From a checkpoint of a small image FSQ autoencoder.
Model: encoder arch caformer, encoder patch size [4, 4], encoder widths [64, 128].
Rows from block 4 of the encoder of a small image FSQ autoencoder, named by matrix and row number. Rows with one number belong to one neuron. Each number is 128 + 24 x the weight over its row's rms, rounded and kept within 0 to 255. All counts start at 0. Numbers have three digits each.
After each neuron's rows are labels from the 100 images, of 14848, where the neuron reaches its highest value: "patch colour" is the nearest of a few named colours to the mean colour under the peak. Only what is clearly more common there than usual is listed. The data: photos of plants, animals and fungi (iNaturalist). In brackets: how many of the 100.
# fc1: MLP up (encoder.blocks.4.mlp.fc1.weight, 384x128), inputs 0-127
# fc2: MLP down (encoder.blocks.4.mlp.fc2.weight, 128x384, transposed), outputs 0-127

fc1.364:083146089081136120146106172150110118127140161144145085141103120108130117084131153110112159088121188129131113141130115139102174134162102123137115124123126123147164110110123119143120154123141066113130105094134149147160179103094134105124139114107122115100109136131142146104149135142122177168131125083146153112134158145082191159125147148117132125151151107122079112105125133100154112149128
fc2.364:099124148143123116100136083113149135138097101113117151150178144132142139182120129114156109181117099134095100137123127136151068128110153135132140129118099121133103156159117149107131108148091172136154162124105082109126084159169113133106129136125113140148115143150096114149109120097125078118109148181093114129113098126140109124142150092138148161118084134123156149162110130159107193117138
patch colour: cyan (31)

fc1.115:185148107095129068161169148104140118162144115147131131145100151138107122164139166128093189060083123139095129114112092122154117130101125151124093106078108132161148134121091164194104138113155186134141134125141134121111115095166128164143120104135118095131125112144127110152125085140130138114141130135105162118089105144133135109134109111117145122108143120119125126134104150119149131116131
fc2.115:090130128141102170128142095160147096114118114112121102166169116097132129112126096074092096193152136149156144168140174120095116111155123125155123133132132113088153091149165132082179149133098109126141149122126117145140153152100084109128105122113128157106135138153149141113135133118115138121138129094156087105160190113133129153113125135150131120139126148139175127146126129122101083125084
patch colour: pink (29)

fc1.248:115143150149162128093107125110141109126081096143124129136131202124149117155146115120107126116138113114136153092089111083109141157154117088107123157136084107129141092146150165131119149090053105158154154150087118142101130105128131116129138130148125108085132131127145162137159108131094104160122143109145124194106157135129080096118144114102120151147138171144130108126125101095137118122124
fc2.248:140104091125143094110163118133102152118139134121146127124128133145116133150118156148182119139151140116102105149155111150145145088124163146122125070117149166122150124108109111153125090136194140099099106120131130157146121170161141121118088120104117150187109110135138099137108144134174158107129066111100132102125105124111145117121116132143135122101068071103128154123136137133145185100150
patch colour: green (44)

fc1.130:111177117113112120114087143097115088107163166142162143162113111170144134153106138145154124149103151077168133097141132137136132154146181103117105122134134139113155129114115145118144115165112099120106162162106133086089128168111093123161136139158116132145131182111119127102112123149099143106125125133128114091106081103190134139119102103100107081117150123129111123119124124132079121100093
fc2.130:167082121127145153155164102177154180131107094116091121094166147091104109106134128109102104121139109179069120160095119084131123087099099151154119160116112139117112119126138145132121143098138154126149112091150119178166140090134147141093119134078139110140146089129112114147129143131141117146116129139153136152129169140090118124124143156139136163139114148115130135126132112111193120146144
patch colour: brown (54); green (33)

fc1.83:131142143139106133129117152114085130114069112129089093139153127162159170142107142079162107109099077123100153138128142116102195129132187160104128120128116126111139117116122131121160130128088113133165135135114096134156122179130138142082141142083121090101115126125152139138107119138118123095106120156145115142132138107101134117177143108143145153158195098160116114170148114140119124135118
fc2.83:140124141123171092130103106130143135122137134104133102127145121065102116135136101178116140140160142098161123088094127128141140135080122118143065106156149097167181147109167148142113088136155156106125097129122159096136131138166113126119131120144120136118160096122152144106141134142140083115160176088112158120136113130116109137109143112124119091144112169140129150125111087142092175154170
patch colour: green (64)

fc1.295:132102139082171146149109112139106117121145149115122149138145142114139153177104138087174164081145133136146082123088142125118098146128115115133133125171096106154143112124125068179078151118142141119114162118132112148128161138110127151132120156105133107110129135134115114139120153160138113149118146158162166134076113117101113139125139161093145121133099124110129100060146194103140137142135
fc2.295:111125099146138094107130123147122093149114157131130126143083138113133099106155138116077123172119135077141131174172100130133135144164146159144103146073113150119129143106074159131160123125091133156147132130120138122123132115137141106108116153113112127125144113185166136121153111130155111124128114089165067087104159125178122103112142107167096119081133157158139126152146162122102108134118
patch colour: orange (38)

fc1.59:088119099135123100120079130137113089116138154154126097132138122134171174142130126127147165133162172098142170119162105134117119102103173113154099149133106137122137126159139114142177128136128140152132130173151144137144118109173148129088156137101093169105135145093135100076133137172094170162108125099126091136127146113133151124169148145123085126107133101116097113155137114126123149081147
fc2.59:110157142106140120149136139134154131114110104172123134106150094100123139136074080137176104131120134147107083095122130129136117127110121136109168138137161122136137162136128069112061118163119154144098136087151102155145186120096147126118102120121145118152125134107158141126135096106115141121152174151132173111146116110134107178108128097146120152142093163148149162135131110162098081123124
patch colour: white (86)

fc1.169:126120151142095154143139148085141121103120140103081100085103120148117196133118136125150133136128115126117146109115141146085147131135161139103096114105108142186104117127118153107138150155089129093160175100149121109129111161153117137083087163114144115088137129114141170131102137155117138126149151162142127091111118136114155160174115142134115130131149101133084108173138141169097158089107
fc2.169:104113135146151121130094106168108174127146145148184135119171126103115102078171098130115123116145121140135105104116110081150115120112110120170104120137125094136147118119139142148128116142114114156098134155126156104111129116098131101143156094103128131144125093147163128079166111134168104115132141109145152145110130116102050106149164110145124129150141174177170126107118103114140149148175
patch colour: white (52); yellow (25)

fc1.153:124129094153097117135132129153108138098121114146142132096117079131125123126171125167106114114094142124156108130120106115115137134099135137167170135067159120085126079145100157106139159178148125086125128129133136151118124128131107146124137126150103075134044085105158103149155131112106146147128107149123101127151091131112135135135168139149155165153155102119137115124142150113174091145107
fc2.153:137133116113123123094122124078127119170127133150124154144158171130125139089095138093152111125134129088112148110112158161153136152161127073102053143141102154151086149118144129149138111104095102136108139154150147109153118149155173132100108129132090163115163148137091141117103123112184114103128136102118144150077189154133138141113098129127136149129092132154127137148098122115115137118155
patch colour: grey (84)

fc1.86:110138128119126138115117108165136133144124128103174139141088137091148176110152175101106154084117134075129129092128136154118130120130077101103164108111110136106161139149140114141156159139091149111110087127154157110157088116154119113100083099135133117107153084148159125147089117137107130111088180124145105153104128154088164154180158153123117145148146128131156134161114140124135116126132
fc2.86:136107123115116134162138156126130101100107155167142114128141144169115084133129093128170088140171127147104150155131138074140117142092180130131096140119141122163082111086147122142079101096159079152127153124119108155136149115138163154145190125127124097126104165103095116118157137136152109129145095120100134129138123098173089106149112144166133116102119142124116115092138122162126159138117
patch colour: white (90)

fc1.182:109104141159116165154133141100119144151109105142162140139125118125176103151114132156136113105100206112097141116150088142126088136152156170095097098114122140128143120137145124162137126095157117110175166082136081103117126096124108146112103127168151094138073164129134100114093145118153113117134165127121153115154115160114133126104156103139120142133137109131171102097143114139111108157162
fc2.182:127111121108107158156128118129149151150144138099084179153101147098098139119154131021107119141114123124110099166144131137178119135101101127118105118129097140132129128139116144147122131147157118117112128195121133145130134101164115102110141148108118165105116116131117157091138113102112147115161141147137080132115175094120175140140114178153114115103167098115119141126151135135145145105100
patch colour: green (43)

fc1.350:126110151136112128129097144138124099131124090179101108133155144130104099115149105113143114089104120094144153118125121103080131172151075132149162115109116135127097139146121170123130136147125098150106079146102162134096137101140144171136101146112145084089154170101126103146128123118151107133081144098097098179128136126147165137169160120095099151153125126165121147118133167110142160139145
fc2.350:140135099107106116096114118096135163114170142133150162166097141111149141198125135123124157131129107091141127105115112141158128119146154124138095155132192139113149100081158117145122138102096151127087173149112116139103148162118132128114135113111123116193114149113135118144135158156095130100130133165148139079108137079157124150127090151138146114072155131144105121138114108118089123100110
patch colour: brown (50); green (28)

fc1.45:113115136109121117104101139097103146117102118106088105148077103089105132138126115116128110167104144081146161110127116136093164127121086102141109114108140142102139138105146132131116128155148106115095140129125120171158121122078136053153141105111120114091137109108105118111130070095127165112095090155084130163140168129130135139108120135140118138131079119090106131097117119104083088113124
fc2.45:115145084117109132140110170166119103127158144171147149106130164174111106124118147111106142100145116157123094134144093118108086123123143105130105144100101099130120127149106137149121171117111117123145085137125126110079118123147143175076105125135118135170091126138127165137113151168100150143155182096157161080112098140090127144103166136126153138132148094145153091125150100112165139143128
patch colour: cyan (27)

fc1.75:120143092157109133138134086144156072152155114136134177137146199137130124106119095104128134100138115119093106113149089137160109126077146165141159137148103135134127125157113104105164115146121120133140120123135154137076143094115163184099071134150153147135109104152125147145134144167102099130081156135132165126162123104112108097126155112125136130119161081134128124152136144116117103151104
fc2.75:127104125116120128136156192124114180096113153137118102114106076121119118112146169149137126118108125114163135130105155098081172115176098111097141107143142129123140125131144141163080146091144137137095110143174117118176119149148101116145190140096101111158126134087117116125120128122134162118180099097146078161127144144144115150107094162132112117122147152158138127096117119148145126119136
patch colour: black (58)

fc1.14:110091141127111117108109097108126117133135118145099122137113135100110082116142122102107142093103089094143165078090114093089133125145101123174133093080176096099082138100113122123123102112088088144117098144082129123078144126111120141082108128104146095126110164077120092130112123133124121110096134128106129164122157126144128144111112143118093115114124083142086152111132125093130130099129
fc2.14:124147124108110130159105117145123123120106113115119112130149129140119123106119135138156092117128134163131106175131151127121135134099102137106126123179044142162181114188126137126114111160160125110144134098154129135156100121134152116158126153126074113074157089184142134134127109117141121154115121088136122112139102113094148084153126096118121175154111157090148074128140156119132129158112
patch colour: green (38)

fc1.181:162123152141097095129115140120103126134133167101076152112101177107154164135106109125160137148109068106125116160083127133145132150127147103112174106069178084161134149145108169118114143130155099130116141154164165136126110123115154132129116152122119077111097140107156115132171145107118134158143130110127112136144107104123108126122130175110126088145166089132147139111132166121147113130097
fc2.181:083132127134148131099138156112125131141111120134160096125140081124138091123156118130095096128138144107133118060164096092128122065168128166139102117154112124144095130118123080089124126123127098149180120150134145146103131126144098140110130155121105134123182174151152135125126124148148122099131116157183126120102157122137126129172125110132123160117148159180079115151153125128096128146163
patch colour: green (53)

fc1.306:128122140157107115111111113105130119166119160106074136122109139128150127120103135133134132131103095124125100150076096106121166116144159133147139129082169071141099119138096120116127145122190110119109145123152174095125104110147174078130115161121144086096135138122126127152181128122140157111102155123118124084133119108147105184138153158092141111136178101130159127138143165138150109129114
fc2.306:121138153136151159089125133093154106119115128148135131139110128118121102113146133131128097131098149114102113074156153112157101100147119123135121180163120112157087133117082146102122128131112095161171119194140146126109105133120121138113122145107094116097116196119175133065119114126152127070123126120137125149120139149121144160143133117136107152132175152177136104111124155136091129174148
patch colour: green (48)

fc1.240:094163153169098106151127155131115117136102098059136101134152122145114142123140119114191131119170146153111132098160107113115114142135083103146120121116150104130143122148131124080155150106092119140134161128102191102124138136106164091135128129094153142147148156123119139131140103167112103208127167091123108124121105135097093132138129144109129129112126120142129145127156131077135083129132
fc2.240:090126102122139117111119094138106127143157135139088091146129124156128182111099139157174138143190121120138118147132162148151136114137092148132133144139106173135140113129134100118146074150131118132085112112132132168144115136150126102090152099120114102120121109088103102173187122131084149090156108171129151097118109091157173133123134110173144149119089130146105131150102121156119115120109
patch colour: yellow (44)

fc1.311:134111134125143095110072110108124076136126120133139122154086135095082076136117123118153126084125124080140072139133128118066140118105122124135134113103083101119151141093147138168143146124088143191158149181131166089100113131129110127131113167101139105095141118151127102140111145100118130174118123128108138108136118122119138143148142116052119105120122115125111140129136138133146098134111
fc2.311:074154110158111124115165155117079163118136131092145123118149145152160151122097133125121114145166126169108173118149142132183135126157121110123120128149180161128117115152103120061110107138136104096105110091122105154177135135111151089119114108112132113141138115094127172144132112174091118130118131126121115114118130124116128093121131100163158157112150137151139086118081130100119139147181
patch colour: yellow (57)

fc1.380:113133117126125109096125121144133137141140128088132090138130089119147151133119152150115140115152121119125106141157172142112107189097150140186113131065130120155185157135148164129129134145165125158131132097127105140113102170088156124140119101127121124123118072124118158125104176118133109156126172120103105135165066105114097101093143087131095144156168132111121136139141114135117093105138
fc2.380:122135146105094143142123118128120118146144133160139172146106126116133120117157102118107137164112133090141154130116109140156133079173102113096133131179120161119050109133108092101141152132092102131124171131121155135150141106128141096123150124132138100124112158128117146078124081134110172112172118164156131127125167145127139119124094159107157147100080119163126145142103097134166117176096
patch colour: grey (83)

fc1.155:159113157130143132100139125118103117140129075137120129126118173117125163144127154129063150100132146089112173125073126127112118082091103119100093138133164118148138125141096106114123139075099148176153137111114163167144136133129114164102113127127110105097089116141119139128135127138100146130153127143116112131120110187125134138147166132088129102117135119111123175087108126107119204135144
fc2.155:143120106152133181157112134112150123116144117078100163118121137106122135096118124141118116147103104151138169154165127113136124158107132166126180167129139140118109176159112105131105135148112103110071135157135133092115117135108148155126122124155158098112080153132132107075118148138138173096123097122078166149153135110131150141130094196098129141137125085089117112115134122119162125132098
patch colour: orange (32)

fc1.146:125102164140129070112160107140117111142113106123133123157119118110121137120136112105174153103149101097076148143131127176112147156147190121095087154102132144137173155128122144120206111124156102145152144125146114103124115134127110110117139091132127089128151113153110135134137138122099095165153148089076143132154143108095106151119119101111122158158137131121117145170091112110085131136150
fc2.146:103156130108137141133121118154130108162141094155112142110098122156129109101126155144117123138140167122155148092143152155128098134178104117172151104158094138117039117136131100119088177114116142144110148132104148151141127127123176130128111106130098124138092162097103125131110086123160166116106103142162143149132140120155132114130128161109148131087093106145136153097156157105159077150105
patch colour: grey (86)

fc1.371:074176165113174155141123094141103117153095151119117125121107132070137124152164130125141095086107120110080136124142113107138078129114123125109111159139136153105108130117118148195127146086120107163088140135149118103105151132155146166163112104149071141130123171142120117122121137150098102160142161125130110121135112140147092151123149132141119183131109145140162105119126168110109118147132
fc2.371:148100095148089108126124170129137119092123121130115137129185117128151125134125116080127144151158121121161128154157141152113159129157133117092085089101133086152154096142055118063113146150154131111158157112138153165132117123105115111080127150137147133140147135169156148130154135114132121131112082096139155109133160124112137088164107112138107079121123149112129116168146121170112128137133
patch colour: orange (25)

fc1.152:120137143134131078120113128120165130133102133109140113127125105067088092141111097116153123098145126091115073104140098110085151140121134112147131111089107113124096114125156158150145142120112136168185146112130168086132155120131125105116127141134142124102164116160122116128119172079144135153128129115139124108134102171122140117158142146043119132121127116141117111144129171092135105192127
fc2.152:048146096167129110122154115106084158130146135093126107140145137158150158104099117128127123133177125167127165144121171127160118133139094104128130137145163167148137104132117113078133114149132107091096119097125116165157109122132159084112142111104125119130126106079125142162142095187086104118134128127122125102130120105124144141119131113168180144115143132133121112158098113117121129150178
patch colour: yellow (44)

fc1.357:090086149148143111160120130091145109163141128160117135147132108150138114148125108139117138137098142159130109143118144145099123163117147106156132116146128107139115099134114117131137110163083158159157107139149205175115169171123166111116074110123135094116156102168102190122139163122145138120117154138094122101142145134133153105134133132105094123133113130119135182110137184086149104124131
fc2.357:148141148156125113098151152100105096130104158125109123136141133115095154139133173111111134165172135102143104117117147117171125121165123126135152118156093115139120162126161131142129105123176117084112168091119125156153131134149080113131118154110138141160112072111147132156132082080094120129097106145138146127128102105124166144124168118167120109165133153124063096152147086103104145134107
patch colour: grey (93)

fc1.213:159126133136094146125136122110138092136128133098064155132096158136144142130142105122145091110127098111086128154130118143140125117137161106100138125124134089133104130129137106112140117152134172113139107129106152110128115111125130106080129131091126130164150164156172092142102103152127167110087155073089099115127150147133129191115111137163135144167160105125127078173129176143125092169130
fc2.213:092115112138137134123148149152124172118137140154136141121120129114130103143145118105135109113120115125112153111131109080106125156134111175154149151110121145169120159162084163114130157167091093118122127170113132100105147132081113114151148157192126156080116129152123140112129073111123103115189119167121168174134093118102114120158143141106114105158112159095094151129131105123104119099101
patch colour: green (28)

fc1.204:151115145134150184076137180123140113140100094124128114159139166132172084124128133132112116102111128131097099116122132095108130120131127138138128157133138080117140117130107137141137126101096085139176095102091126129115124105133107099132185152155129119121111124099163137113197081108129123112145148117115094145162175133151113163084136093103105139124145160133133124107165118094134169110129
fc2.204:123117095133157100157131085135103167141117151159138142158127113111115131116154145092130152110170143138117113161148106184120114104098128120135079067106143178125160122131133130147129104176172154106101128143122113117137119095108135159116113128111101171174153119150098145132088153155142111148104082122110152115100129113109118090121120114145161059168106142112130122142113127148126142117144
patch colour: green (47)

fc1.192:118098162125123106121136095120130164143124117130164135156113116113170134101184131075108123106135106132139169123095093124103129158110116088187166121105123068103101148138135125179090106101103121150170138129134149141140088145113125123105120145139138112116121134159167122164103116134097161100131139093143152107125146124137123093097087168148111118103097094146082101125138152117138131110128
fc2.192:123154109152139146129108141112123099134143142153075133106142140133072089153101120155116159114112124129127113107152172138138137089141149170069129127114146173138142090119126146094159153149130109131069087135103101102118157115133111145131128136099118130130139141062096138098152135117182106156094125144096120173121126156121129163153158117109143140164133139125171180119121106120130114144121
patch colour: green (42)

fc1.226:103088138117141128143109149106108162101107144125106120118132112106145106114088126164122102136123092168112145131182126123162156128112124113173145110105145126136150119110130085099127107137127119139153134137113149107088096093131160125100101193151091116108163148175154127096124124176113144086116135045118136155124156153151122111113174146131129102123162131139159103133101140124156125151139
fc2.226:109146102102126139139172089115144095127152104112111187127115108121120109118153119119140119110146164084114129127120106127089127134158159132098116097155161125133069154148120132136128134109149147108138127096143146172150106136123162113123147160121121194136126144135144139169058086090122111158164146161130146121164133109121169137138127115108131110116056133111078138106145117121141108135129
patch colour: grey (81)

fc1.157:073126155114113135142110137119097132126134139121083109137119126135116131135148116143177124126125145122111102128126129131104092103104128129143118105132128106190150171122150154162093091153121097112116131147094109104104188139132125159139117105145126068118139148136149106133135134094125123141119148103136184104125113146075171108140109159132148105157132136111193166185124125095081156136136
fc2.157:138125152138128149052140123173119120111129120141127167133146134117146149141103141152100129110114109117101159120117121112155173079113101097131144144143090131087145093092124121134155165150137115152132085116161126133152054097089180104123133161132139180146119190110120152156141133114099123109135128113185136148094141124133140108143135146105133155135106098129100127129123119145140090124127
patch colour: black (54)

fc1.372:160097155142087146117116122137112127159079142132154163135125160116141095128115174088140116150161136132117179109151113147124112125123121135129138124114097186114164120129143118146137154134130086075122139092102143110114104092132122148127147116113110142147153097094164118133103092112109106126150141176165112158123111136124144162151115158162102143122199115130129082126108062138112137123123
fc2.372:108150105132153100134127123134141110092192145105116110165094084143113162134156099122102155110106115110118096119127161112155152122113127087125110094120160093153112139172136121123133093130101160157144103161161103163168144169128130103127084123141135133116102129172105171131147132149137143108104126112099119112129145109112138122097168135070114142154083141102130182134143163117149143109118
patch colour: white (59); pink (36)

fc1.31:048108117109090146108108130110099141127129100149122127141122142135105110133123173138157132149158143128118151128178094120078129169126119088152155115105088079164074155142130134124118166120105156116092136090116153129137089143109137155110151111137122119149101100140061148118148155144120120088124165137123128146139127146112117131103161101112166148141118127113177107137121100113126127158143
fc2.31:148136115097142133141107139149126104132127158106155088114148104093142131125118113091134128085103130163129098144090140161134144114176112135103105149145182161069149108101125108143163132128119079107160114141122126104154163121179110098151096135130118144113118148116154129111107137127103137186155080099108131087128138118150163145140104133153126121148155145146059124110168142136131157131104
patch colour: pink (40); cyan (25)