Rows from block 4 of the encoder of a small image FSQ autoencoder, named by matrix and row number. Rows with one number belong to one neuron. Each number is 128 + 24 x the weight over its row's rms, rounded and kept within 0 to 255. All counts start at 0. Numbers have three digits each.
After each neuron's rows are labels from the 100 images, of 14848, where the neuron reaches its highest value: "strongest on" is what is common among them. Only what is clearly more common there than usual is listed. The data: photos of plants, animals and fungi (iNaturalist). In brackets: how many of the 100.
# fc1: MLP up (encoder.blocks.4.mlp.fc1.weight, 384x128), inputs 0-127
# fc2: MLP down (encoder.blocks.4.mlp.fc2.weight, 128x384, transposed), outputs 0-127

fc1.329:145097121124193122117162134128135151142157103103099167153107123133136142172062159134178101173142131112123120099119125179136129125200096117139114127134120126135150157150124115127124145138083099128128116155132133139128171139136122156145102107139075164132138150162143087123135067104129135143141153111137147153142095110127106100133167128125134137119114098115151149155145172114137157150120
fc2.329:136134147172097089086148109114108070145140149161149094125121107125113128094144134137075103110117125090135131181133178089110108078133128166150161136134153099141131115117115156161147126105121142149168143102159185138136109151152147095158094154104137132112128121136091154104130132149159140135112095137164107088087150141147127134125108124117127094107139138118150153119103153123083137134128
strongest on: phylum Arthropoda (64); class Insecta (61)

fc1.107:122103098157148114118100128179145113122123180186135140135150160091085135116062109158100123092145138150117152116138107156091102114163136158121113153136104133113091087131122105147142110124118142143128105120164117125096099158145106151129109131140175096103121152178137147140156134124106164124123137123103119125138138104126121096143171096148097127111120131096122102145098160157108162114077
fc2.107:119151144112100141144159149138111166116113102057125108127141106149151097121173139095152143146103100086141107149128132117162152163102137065134118101128155134167147155114125144095108143139143105112126149126116133155128147083100154111116130133127087144160174122111120124124099130190128095130122136116139128110141143136131151120113077171100169130164163110155154142105139105119121106140182
strongest on: phylum Arthropoda (75); class Insecta (74); order Lepidoptera (34)

fc1.117:121146094105098098157108140098137130094135131116146143120119091137123133125115112125145137091142148116118160125129122085137142135183097165108099092157129140116137114092115123118099120154106118133137163117152089146164104143136090122099114137111169164120120116122102172130126172114108085164109131177072188122159162165092144112125109105095121157131129140143141081129098123112115130147172
fc2.117:127107117139176160099154114141106113141115134126099149105118164108111102130151124154093109160100115117142122151118123113103085150144145086161143197089110129127119149183107139146134170132116132154160127093122149088117149157111135117134117152116120114146166126151131120098154091146125113125108106124171081096097125111164147145118128131140095141090135104120097137145182181084137113108127
strongest on: class Aves (100); phylum Chordata (100); order Accipitriformes (32); family: Accipitridae (29)

fc1.293:149099111142163124109146097158115126113112145140074194130085123101104133118153152121145116126111156120138140141157126119153135122129126160120083074111156122146155119099115104158117143133129130117123156119140128104145178150114097135088135142171117120150161104140135143163095153137165151109116140091108177120153125120105122073131111184138095149068149118144136117132137161127113087156124
fc2.293:144143123093102080176131120164116109104165134112154061131153146142129127183125096117146163163106106141168091124128143142133125094127119133136133129163125163120149115106160126104125126117153141123122119099132093143105118109169135110183120121065106154139172131129094099184163126137078093122124140130174109114106116136134155107122124084119129118120117154141135102148109125132141135141092
strongest on: phylum Arthropoda (67); class Insecta (65)

fc1.337:091121176125160125125111144096100122167125108120114135163123159149148089135126151084153138113169094115080132121155171165179118114140128111057121140153079095126148176139115122098117137075110132147116162113092113116106166147097155133121109165124117151125136148146115152130106093157124105133153122123085108121162171128108120137086120105138118122144122111160125149124120131110115149120120
fc2.337:169117128098115099081136119118134091120115125174129115083133152148131164127125137140140106139108142095181109166124147116146131135112118117141073123124152135129114089116129099142144119138104121120148104192145144192174102127188147132130125143116122124155093119103143123126119166113135143119085129143152143145083120176126174065152101134106140135112111103106106110158117162134113116117134
strongest on: phylum Arthropoda (64); class Insecta (62); order Lepidoptera (33)

fc1.197:130132160153120095105131152136146109131136128144139130110094147116136135127126146115087117111129113082139175118139115104106115060083119179107124171141118073130129123115104141125136130114107134135188152114135149157135134104108127102094133161107104091133141155151130169129120149168090118127138148150108082103099102195127126141183142122119115117129135165104098164135139158117089159131120
fc2.197:129114101118109168122097147116133160078134110151104130137098151140139131127125134147171156148138102106133139119121117144149162144144130120118180161145125171150124176177093164138085129139114115124089112134129125102125138143123143145120108090175142123090132102101124106083098130098155162116156079135110146146152131078132130135114129180123153120099144109106099140112109113130177131140059
strongest on: class Aves (84)

fc1.65:129094121075152153124170171119115103139153081133094164149099124124181115141141134076116167127135127116131128126122131121117153128097104138157148119112167138152133120129089148121143138126110069174140140150115175127151078141138096135112100113102115081129092098152089136149155121115165127159109121125158094109104107092130121163137103115133124147168098144148143108146151082139119136119113
fc2.65:133162130167113101140080112121136136118092167121158105104137128127083139116128113169128093127124131112124120132138104129138135077159129099111093129138104106108128137129173125120119120159151191106136115120126064146107152116132161141131163138139140175122166145108180118116092142146084109105145152144103172137151140149137143076128141139126130091086152132104080145107106148123135113143172
strongest on: phylum Arthropoda (65); class Insecta (64)

fc1.207:111086164149170137100128145127132164123105087152133145133114149121153112116157148092152158108130194115113100140159129142109110179124078148101072138120122101127171139129150140132109083132108104161109139107098102150123146159117134202143136137122106147132139129151145135173103072137122110153106102099136142142145129119113120109106115115105135124102122147113118124110130130119136128054115
fc2.207:179147114145093118142086071120133124129135142110116127136123141139130188151098165142121134113170100161104131147117124148150127131085146133100153129113136185129195146152150126155132111122156119139102127083149103142155116114125098105143135122103139113131118077108095124098149190140128159145129121104118122101136100141143137102113100107146145146112115084138109132120072102183135146115123
strongest on: class Insecta (80); phylum Arthropoda (80); order: Lepidoptera (37); order Coleoptera (25)

fc1.105:123166112110134072152120119115154145067127148105132147129079140158105093145070112171154155118129127120148125123172114140124106082098146112093118147118094152144145101117144117116164163160134109105128182104103096139102139165140140107149121165123093132113130064112108168104144133099129168116101120104139146116155115100135110140128118112093135152146153126107129132134091119138098121115150
fc2.105:143088159122127165094131164150101117182126121136144130133188120114150178122158145101126109123112139123127119120079125117113132175154079089164111117151137125129120160128111137101095104098139136151140083152140126132144130083117118162119126074146185126144153177191140084152134127129119115111148135155126092114125137134122149114112153150154111098083149137144111103130158127131127124115110
strongest on: phylum Arthropoda (75); class Insecta (74)

fc1.274:140112143137176099157138136142144126124113117086090107118148176079111097135087102087126122143124164143111167118116142106096115113155146128157100160144160136163116129119121166169092149086100096146159105106119149137110130120100103135141109149113130123115159097124106146149103181098148136126094137123164135129148149157080123086144082120089129136100137119099169140145122116100160115121149
fc2.274:120110104149093143092106119140126126133115133168148094133119063149151130121185147139090139115161116140146103141117111101156158122122136144103178127125102120119176112147098075097157096146147124111132152153145134119127164116148126137102127133134154111140123142163135123145159087150134107136120070162097132085116131093179117119124133147160130120129140105136153143077155147144070128140089
strongest on: class Aves (88)

fc1.19:126116163155136154080142164117123129083126103152171173136109180124151108151147128143136121091092134132144121124138115128130114187125118085127109090135157094136157107157148156136130085126110128126133111127129113096129128096149128168096165132087109140138134133118130149148171101099113128191123139091115121175133136129102130116100122091150142100156139134095092113108155123129151145068104
fc2.19:142119106134120171145136102130141108142137110173109130160090130116122120096178124119098166166159118160104148192165128127137114131145137166120165161129132148115128172139106124141133132125160104143112152074090094137121153113107094108159115102101147147122105114146129132106111093190108163104136111139150128135119133095131095120113101140117122122141108133107141162107058118123151078135099
strongest on: phylum Arthropoda (61); class Insecta (60)

fc1.313:177112148118156127133163120131117102090121149140138131153166135103151137161135150139130105115095154119132123119085135154138125145104120186119137098113115104119160122102084120112140162118140170169161118110108157104100088100167169168171121129159134110118094141122125139133102140151148129139173172142093147149112136111113125137138135097167160148139106121071122145124168087110119180139128
fc2.313:133153087132085117147102145179140153147144079147119136121081161138105147137142132115117141160137123130103164184137123117093118144153134101117122147126117159165130127127129121142136116139112074141116145164122120156145119133091071095092094117127136137120106115159175121087138147130149127142135106128135125140092159098165172095096130088127084087131132104166159134108132156097108111163129
strongest on: phylum Chordata (94); class Aves (89)

fc1.100:142142108138122141114094116109109154111119139135125154096117140116149149113120186157134087134116125119144109125152094116118099143121111166148122164119151134122129150149187100114146127144122105139122094104116160173094135136126174155138119139145145117102085115088093133113167157169135123184107107137072118025123100138135121152141137149096159137116124099116113098128120122151134123136117
fc2.100:159120101108158108141123144127117121135143127139106109110122131148135126153135104120153104120103142114088110132111127121131211139167134151121166108122149096115059148096141115110132098098137127081114129127139162131115112150145192143115128107089137201136152130130159151142129116137082168111150132133105108153133101117177109163113128139093127086142111100086120160135128118115161131158144
strongest on: phylum Arthropoda (75); class Insecta (72)

fc1.174:139165133124133111135111116136100142101095127127156074100148136111122162123128129081185137113148110106181205127097139109118119153137141125150114119123119119129160125112156140156131123132137105137144180135122094108142124137157170139119137118108090098136169074140134152130121154139115109110091130119109070091171151087132120151148144112150105149162095089145124083116131115112150121145144
fc2.174:162125145143113089128114133119128159105148128162115171099122134107125116143119112170151145095116138095120087122152139146140177145104071160121134117143138114123155114113115132149095113130107124172109126091111130100137105107120107149143139116095139104115135137134151172104153130109139126096147097158101155147134106111078119167177176095162133132104186160164098130141162112169084135115125
strongest on: class Aves (86)

fc1.53:115116120137137153097149130143149127089131136117147128111088136091136161160129118122097156166184127114077100121142086130147095121118175117143108133116194149073116090067152099116152142092117146133111137123117122116129144154111104101088143104102114142175093089116110142113108120126111144133162135142101125102093148136140117147100118154143139080098165128137140167121139098126143121115146
fc2.53:160142131104105113153115141138111134114123126103123130180138123147154084098131139110151112100085128142163157149113134137128132141136102136120110167141071110172151141183130133128089122167136094106139146105155141155124100100157161158176132129138123097077160142197145140156134119124094114131088102097167134128150119114127104112131127086126102167136125123115112078096117159122112140127108
strongest on: class Insecta (66); phylum Arthropoda (66); order Lepidoptera (35)

fc1.163:173131118118147124116123102105075138129137171169096112128122143140119116097102163146138157129149118118127142090085145147077155119139149116123141149109133147123104117129145079141140142127159122113123143136174142109083094140136131102121104061134118134128206108153089149165120170130104122140114093116133123144176147075161113117141137140110118129105103113123136106171130141117080120148125
fc2.163:119139122070156116130122164162139161127142105109150175102102160120130139126151132102139121121146130138143134189191120119139152130147085134113110120178132144108134145090099171121138127124098086143109145125108115089111133122091127129127131157133134147093088099137176141106114082110123126105157118166096132152109119122071103125112155166168134114103157116150158129112087101146138147117138
strongest on: class Aves (88)